config.toml
model = "self-supervised image encoder"
dataset = "aerial photos of the United States (SatlasPretrain)"
train_examples = 50862
image_size = 32
crop_scale_min = 0.2
horizontal_flip = true
color_jitter = 0.4
method = "vicreg"
arch = "resmlp"
norm = "layernorm"
norm_position = "pre"
hidden_act = "quick_gelu"
mlp_ratio = 6
parallel_block = false
inner_norm = false
patch_size = [4, 4]
conv_stem = false
layers = 10
width = 192
projector_hidden = 512
projector_out = 1024
projector_hidden_layers = 2
init = "lecun_normal"
residual_init = "scaled_by_depth"
optimizer = "muon"
muon_scale = "match_rms_adamw"
learning_rate = 0.0039
momentum = 0.9
nesterov = true
orthogonalizer = "newton_schulz_5"
adamw_lr_other_params = 0.00085
max_grad_norm = 5.0
max_steps = 12400
batch_size = 256
epochs = 62.4
lr_schedule = "cosine"
final_lr_fraction = 0
warmup_steps = 240
weight_decay = 0.02
adamw_weight_decay_other_params = 0
Rows from block 6 of a small self-supervised image encoder, named by matrix and row number. Rows with one number belong to one neuron. Each number is 128 + 32 x the weight over its row's rms, rounded and kept within 0 to 255. All counts start at 0. Numbers have three digits each. After the name is the row's rms in percent of the matrix's.
After each neuron's rows are labels from the 100 images, of 14848, where the neuron reaches its highest value: "responds to" is what is common among them; "peak on" is the class under the peak. Only what is clearly more common there than usual is listed. The data: aerial photos of the United States (SatlasPretrain).
# fc1: MLP up (model.blocks.6.mlp.fc1.weight, 1152x192), inputs 0-95
# fc2: MLP down (model.blocks.6.mlp.fc2.weight, 192x1152, transposed), outputs 0-95

fc1.750 093:135060217089179141144147053198146114152142121092144106087169086157124155120113163127140188122116156081057166108122148081129090066132141083057146118172166102139110069180158155173131104173137060100162143115084139139147076164120128128142132123182077121087135101096139162171108138134102091130
fc2.750 092:076123106147118091134146215184147130110126110127153150181103156110136115143162099139120151150136102106138120154083129106193179144122101149121141125147135070157111110124084059111123167093131143141113074134109106106138103160098132112165085137149143147100176115148101118132087114152128126125
responds to: crop field
peak on: crop field

fc1.18 097:146130106086110166160141066128158137122133097099160205128184146094099154128132164073125112124173111154152159114101120100132107093097126154133171143115116132168110074158087159114110083109101120174129191152116110159143142146108123143107129166105038122130154177153169142126099158131149147164
fc2.18 105:176082192197121081117099148095162051143122137134137148108138167107147141156094118132183128108153157134109115091105186105105148125175096108102132138161129083160128138164094179108166119108082128138108149153122119065114127157083116103122103078075095052156137129145110085095157080193132164140
responds to: crop field
peak on: crop field

fc1.43 117:136088090171076177116122154170146172197031084142148171126111102109098088113063131109121194107182143171137139136115112124081189107069066112157197136117123136100118149122095148167096098160075121151100135115119100133069129098089131122125120136161144069122073094138100132145086104144126133156
fc2.43 124:168121158099104135086079149117072172106113122153136098125129067104073157113078162166129162086158183136129146135157151164053188156165117146168112161098045120136176148109163115111109130155109143150204244094135181125139102140116107136065127120099159036124136164096123140099131161147107104128
responds to: crop field
peak on: crop field

fc1.408 103:140123123116177094165130194170144110126079218107126104139134087138110130067091126100133154133129101143149171092169160095087127156142138115115111090139124082133098164103101123164096110152149184211093124140094116155134158065111088129125182091154125151086101085090139136100145121147132122198
fc2.408 104:078168129125107173124083103106125135175138094166093181128061139132163133156122089118112129130107156122130070177126099136128121175074098114105156137147137167086149127123105096145180142091127083084165197162184200065148073136131139157127125147132065145177151193064091131169111164099143167093
responds to: crop field
peak on: crop field

fc1.650 093:204089080112180186098080099083125080122113151126088124176069142138153131057141140091115103145146149100142120157143115138134115139103124176131140046117129105152183134160056126167147069114073108167146181100094164145115091094145103172121060133101113124167129126191154154082160119114090077178
fc2.650 092:071132132092115121152095148119145134134178098168113111162138112212128106165153119143125211153113134116076125099159160138112132084165148053076120170125134143164106119094074111075081140177133166094132126076144082110126131133094096095158095173052196134130048127091132100145120132166152151135
responds to: building
peak on: building

fc1.262 108:110091077117153134115133106122156073187126123110169110138151154159124157110085129096147142195195131140153118119109114158168098049080164128166117123122123134082116124108135128182138087100154135160144154159107099124125138083185119133134100117119091156116149168144112187057077134198124109117
fc2.262 115:121100199154102120110139157124195111127111140134127123162082041057103085113172115136133062123116062172091139135145138098116142159142114169111094117114136143143128127164084169033102167162106130201151089159160198148139156143130086092152167093141172102180155075140117097145105097145176098138
responds to: crop field
peak on: crop field

fc1.480 110:118060157061092111138181111163143113096138040106128196104138097116180155123145170181136129119134107090061076124175172125097094101148084173138183179147170182107150117114128184134156122114093118156094229114107112133172169144129087150075088091082138115107171119107147139140119081104118146100
fc2.480 109:132138096154132101144128202109120155115134174108136112102144160136077153098110166101110193175103105140211150138087122130125090123110177111153114050153057092100073111140119109112105117199138103131160059199126149122109033147164154124161168158203101086124084078120104119124118173128136123135
responds to: crop field
peak on: crop field

fc1.359 090:126087131125105140080140178108133154131078155175134174131128104151140124147161163201178107074076159120152127130139143091137137151131114070154120107140133110131125084140102167136117089117183128130082109121202104155129137076133132091125129201103100140201160109073136131161169102157165159118
fc2.359 085:114111156180092099112165146148131170153232125085131119162077148097187101115062098096076161141096161154156157123134106119130153080109113118110160101094088152085139121096145114105168141161162051041118155111094125119094132110172143129130130112082133128110102137090150095176092142118136134165
responds to: crop field
peak on: crop field

fc1.722 068:057134134112115142125121160044168122146173115117124091124134129120120165109123157108179095153136179161117169132130152149120105129121198122159139133102129123138131166170122103164095156162097115155111066152096163102098142144123118154185118143146099136121184124151155151099144143181178077131
fc2.722 070:097094155154109097119119122107149194171112107147062135103115135086152166111098141138147191199098095139152103084110177160105123172157155216118103109090181145070133087126150117117183121127118050168084137122186121130095118109127117071093113150156114138108138089140138142094146186113072142086
responds to: building
peak on: building

fc1.5 118:112148160115105176142112165165107102138144147111101190208106192099102086112161101097094099091128146120151149169150126114119103112163142193127139102107058152079126114162096130107149050172136145103159135165108101131176100103134146073123133118185138131070136102056125132169085215109154130126
fc2.5 129:185126100150124155108150117159166100171130113100157106114127133130072142150149073159115062137111164122164188139102120115147122142124076138131081180175156117136137141146116176092122085170126099147111127065171161130105142136172112147163082135135095105171090146170115117129143097109162185177
responds to: crop field
peak on: crop field

fc1.759 095:178111129087145051148132156213130123140137135109133131144114152164157146154087130178095208070105128076145102129120131130121065053083132167140146129126173097109092147093124140176156127172119130145147132075115159105086136107065119081102134166150113174140093100065169126113126150143133134182
fc2.759 084:119168137210095198116153139076087132130080056110183173162080149092161158118140100123186095147114107136086129090151159113177184177122108159106110152134107125162140130158119149087128125034118079079116113130175113126164106108175167147122117111136165073168146157177104119165131131095110107128
responds to: crop field
peak on: crop field

fc1.663 070:106178156133112113119119150093157094115115101133096126048186139131092112094068124039122146099144146037131111159073099136136115124159150133111100129107104171093172113122109123065123127153133180115118117071131145101112141097134151153089115135168119104140081166101099110120178114100106148145
fc2.663 075:161081151142172136149118107158120131107078134128147127150121092098130143147137103160122092159120201151151163163195160096141122144123107133061116121134101104170097111130089124197085074156088098161116090124142128119107136169151152086101143109068085145149150177100102169103145095107150140133
responds to: crop field
peak on: crop field

fc1.12 082:085112120159151160092134136164167191105064207097147130138157145147115075145105103142119128145119164111180101089076096110071120127144098114127139115060135104107165122143093143137106194123127124132121221161093122134148126131136063116136129163095131121125178149108115143166145023129089091086
fc2.12 089:150113114118165143125141113082085096162148063178109121089144109156112126098081148097127158115116179173075115193218103127134109102099139130102130109141141147115134084127163122104211126146103154076157071153145116136119109129132160177096152052140123119164084133156155075093148179135186150175
responds to: crop field
peak on: crop field

fc1.397 107:117054125137119168009133149165091155140121115140189145108031180137095106127145142157094106147107131150153147090089095099231117131101159132116173139143183150136113109077133092127125137100118111091158148116098163084133106122167137087156192151116098142140104090091154143115129113131117129132
fc2.397 109:129190140134194115181111151154154112150129159084122133101159095105134120119098185118105133087172151085144132117126167132118200111131094138148122074141132079096069110172138156114153123133171095189128103152109121142156037124102108129093067115156139131094157099064080155146117153124124144104
responds to: crop field
peak on: crop field

fc1.444 139:061149165177097146092124131127124099104137049149140103205074110164149156186085077098125104147100125140079127091121115138139081147158129127097166076101108134165046152163134088104172107133093128162126142173140083141183175165107081118149108122125093150157097123199178110094180149134137124093
fc2.444 130:125157077138112147124128096211096108087163181168105103124139109138098169158098133202103096154076119113170136144111124151172096105211121120119149115106087111135108069132106102131151129139179136080197187130153153093153130142119138086144127121127100148080136117105076123114123152082165138133
responds to: building
peak on: building

fc1.246 103:111094130083106118105140130144132111109107092134139121102116170143158072149079118172067089172135108113076161128070132105077141135128136072125154115124159128045130115097154144127169082107081120135122105163139161071118125118103162135149133133157092155158181115112104114141084140183204070200
fc2.246 107:172156133127133113141121137090133153156121194131122060166122086162064128126123113158145147087134124129143118182154150164128130121160072174136084166145078150163132153115130075156130069107172164108144151139085137179112133165137065071147137128088121140130106172159144106136190078149069120071
responds to: crop field
peak on: crop field

fc1.501 143:055092179113137115155099169102130180157130155150172072100114161170121099106071113200119118144181092161076161143154050144132076177123137088157098090084107126133149111137102172121077106127167127103173113155120157138126147111171136175188135098125161153123124127098184160109139117125099086093
fc2.501 136:143128125113100094183153099128146129107111101091122173125120105115104131150109108083091133099125083121186116137114195107070167094101126182128089135100143081086064144160159096135088120115086121201142154089105168102116099135110081096118076151085138106151136116147155124175124160150149131139
responds to: building
peak on: building

fc1.241 123:094057108118117101154139182054170138190065147137147058165173120101156081110163105105121157125147109155083119143149100136046062108147110163115090108138136094161142129124079104194164104119135190145141186157132113152120116118168109086144173136167102128134097129121110102141160145176123132156
fc2.241 128:153147157139163124101127150126095171128125051202130098156171137110086150119097132182114118113176066120130155119104073095100102147139088130208144116131118123134137115100139099143139081175142103084154063147074171047136105136169107141141144125134124146096130126096110146114143175101136135118
responds to: building
peak on: building

fc1.656 071:089114149122126153126165101135179106100088175131103129156149116124109148148134146092110127148125188148142122127127148148062137154152140163104090096148073098181110125161077101109150123127129144114096090114117122126068085087158138110133110083093130238093139063104104148057157152130132060050
fc2.656 072:188093102118166186146164066091169142070144135154178134127119094156156079110063114150114130084190090103105140111072152098162145108095100095149114084088138085140107132152134146151088095166145146139082200147067093116156111107129139158141119131133161095153163111135102154120118115114118153102
responds to: crop field
peak on: crop field