From a checkpoint of a small self-supervised image encoder.
Data: trained on aerial photos of the United States (SatlasPretrain), 50862 training examples.
Rows from block 6 of a small self-supervised image encoder, named by matrix and row number. Rows with one number belong to one neuron. Each number is 500 + 40 x the weight over its row's rms, rounded and kept within 0 to 999. All counts start at 0. Numbers have three digits each.
After each neuron's rows are labels from the 100 images, of 14848, where the neuron reaches its highest value: "lies over" is the class under the peak. Only what is clearly more common there than usual is listed. The data: aerial photos of the United States (SatlasPretrain). In brackets: how many of the 100.
# fc1: MLP up (model.blocks.6.mlp.fc1.weight, 1152x192), inputs 96-191
# fc2: MLP down (model.blocks.6.mlp.fc2.weight, 192x1152, transposed), outputs 96-191

fc1.241:581476518507505559475497555466514499493542449452503526428574551445481491579491518438546507463521511467514504479442593464485542539445546444502456471497539538516478489476450543486490465505487528433454485549481472499471504480418479583513478579488516431503480478508487494406516486513463559549
fc2.241:506441573480537509464477477452549479507500505572533468466448483504454448497453446541439579468452438445535535448607535489475494454493469523500475376509544519529573559554539475474394498570554481483463512496514550495508517502517550491529559547506545521526534495502489604546492520487494513489
lies over: building (29)

fc1.198:503511444461450485485514494526486514503498560485514491435467543481485469480524463441482503519515506508461484479491491559478497541478498506457487469449512508538499532545469541569507522541576499523463486435465560568479529398501452524463503538521490484499502545555491421530564456477492506443
fc2.198:509578546457497481568470513476437566508551479500583440577475435496567466447567571463537555593557484431486512468514539462495465429493550550483512499560458563514491541507462492425547554525514506483503475545514547536498493485483488489471493430457511501504513484559541584499458499536467520526
lies over: crop field (29)

fc1.650:449606534466520503552509533503463450540528516501573498545567471543522456481554490479506452540546511557505567507517471503547483508476486553457459466475507501477510469499518422477513573585481436466492520538456527530495538476511485516442539564552546457546511499516513475510510444499509455478
fc2.650:547499519572498612470557463547478547531439521513490479513488530455459487460502528503497519476495497550528501508552481495477582505508514566561540485483458523494477447539516550408499495503508525491424478519617517540515438528490511452565530451467459470489516506457469549502467497415479465534
lies over: building (25)

fc1.359:450447485497473451555456487549485469435442490507530516475487436494497589437515441478466469577517393489442515426474559532484545521576518468414527510546583519481490474560552475438418501517470545470534550496454552543463505543452469536465510514493568477539470465447475499481503475499501488563
fc2.359:587577503478518550465454533442481514494545511510465519570485499550455509533440519462470535492493500470507478567450542484539543472502517618493524459434497547576467489509503528527510480499475447590513465533560476562523543498506477428497456492474448504508485539581537475510394449535481509512
lies over: crop field (36)

fc1.444:472485529527489512533525538465489429483486503499506436452459487473441505545477488454531507479535462439506523459519594482452473537522486561516559463511496470482451497523454419513509493482510475544441501587598410479542514457509524527451532551522529565470499514557506510560521456503456514567
fc2.444:474450524498554477452485474433596539510429464420563430514522449459486568522507438510522562508485506447508487546547524473490523508526461463565418439570499551492461463581548493453548438511481506514533474397461539523564521525501513453526540505480516473513504474423488478574548521512529497481
lies over: building (27)

fc1.404:480439507497489465533547526483435522509487482457556440498454475532440519570455497521419469508443402536514510494518468519584490468451470498431479631501498508492548524532576546564482496559468514515504511528546493493498457492550472504472531484498479455446539531475492542552573466479522468459
fc2.404:531508444532509510476551509529480544542508523550534448534508549502424448499473544462496476561440518488496481475437516488605463464502503437470477546517530523443448510545537418529488482556557487509441487470437465474533502521533559531588452472486513523491525479542612496438508493528486544527
lies over: crop field (65)

fc1.340:470436509433462545612534606417511526527506507506511503445471472505544483568508510484519458504481554440579501470485502531523406532436539464483552480482485493552502448509469521466506553514547439524461519504416497474550465572460493595555520530462475559560424460437581520502498464544484511469
fc2.340:442471479499564472392528470516457538433548502485478491444482497478535493513497433533502502461550485505514529494576506493418460520492525486510487531513512491457526501463531582469523399525494552516514505423438492431547545433526522509579577427495525487484568507499487490494534513460470551491
lies over: crop field (25)

fc1.501:562472564501485500480403457456469529579492525430448541486479532457508490476544407508491455503494428468496561520478555382508474487426523501440487475501445468509463528525486463448478477523491494467450500518540546551468547463452524528501536560517468483480536559499524540508479506539524523579
fc2.501:459533484542497532493533470527497471479469525473522377536532441492589423504446623518493499519460593557476493528493482578553525477539518495526481546511495511485521459457508504540531581527494467528552485540468512448524457580594496486634506489475535519444509469559495452461496476464451502485
lies over: building (29)

fc1.747:489413439501489401503473524538571504454512550508490517503417463529488549538493473426440545486626511520510471452534573534495513494562474478574516552496569529456484526462510487514526489486449501397475498575448516492482548464466495481456567499480530471511519443487454437516549464565618502504
fc2.747:520591503472486557459490425482405495509510491481470500525499546449459540476547496584463456458401470494467556525447453490496488520533465553449486538574495508513474525571516529541499468534498497567534475474516515497497520479517480517511473520541446487502484513473537531575444546492473469475
lies over: crop field (48)

fc1.722:598416602467461529481454470514551522537484463478487502469537459507477515501512514500513452500497402527523522523521538477431532588444530414508474516482419487520460517447571545411507483580486543498423592455564529456527547496565486523450461531544444489464523518494421464474462509449480515537
fc2.722:582488527512517502497509490519477543517416550484496490516565453454490458465468514579497467498499510536483471504499493508546610524458510513497473501501575466524425504523531472543466506556563513504453471454525487435461504494465503464570551530462467521520522557594475521425411475457475546536
lies over: building (29)

fc1.686:521490388570595422429505497519490541512562524516451536539520519489471467434525494489421455522477456482479498507439479533503524523489498459527473520523553534438465501502501533564522469528524462558444495422447520497536565496540484459515572513485549475481557512473553542504513493440579514438
fc2.686:503585586440469519537486510562490480446384505476524473573489518494505518531502508531500538457545523496436480550566484458558545513443545605452439508479479513512518495553503533486529508523594502541512552502556497478510512490536477552485478457532440509501402458479459491570484527531464589618
lies over: crop field (25)

fc1.523:508487482502473529463544472442453557543496532510567524530531497463487530526507455493451546393524530543594491497522491480520559469487546531427556498492498456474478452517490485499443442522516413504436537458463469478579526418512440462435580518497490463486525529513470503518455570461535521575
fc2.523:430494511560489445529512509566436457491486503563484436482479538544558508529447531538532491577498521466446489462536512489427450524499407497502470453557512496540534603437532498460560573441518524524527442488544518528474490554479524518549478504518459523444465472509559465502530482519565557480
lies over: crop field (31)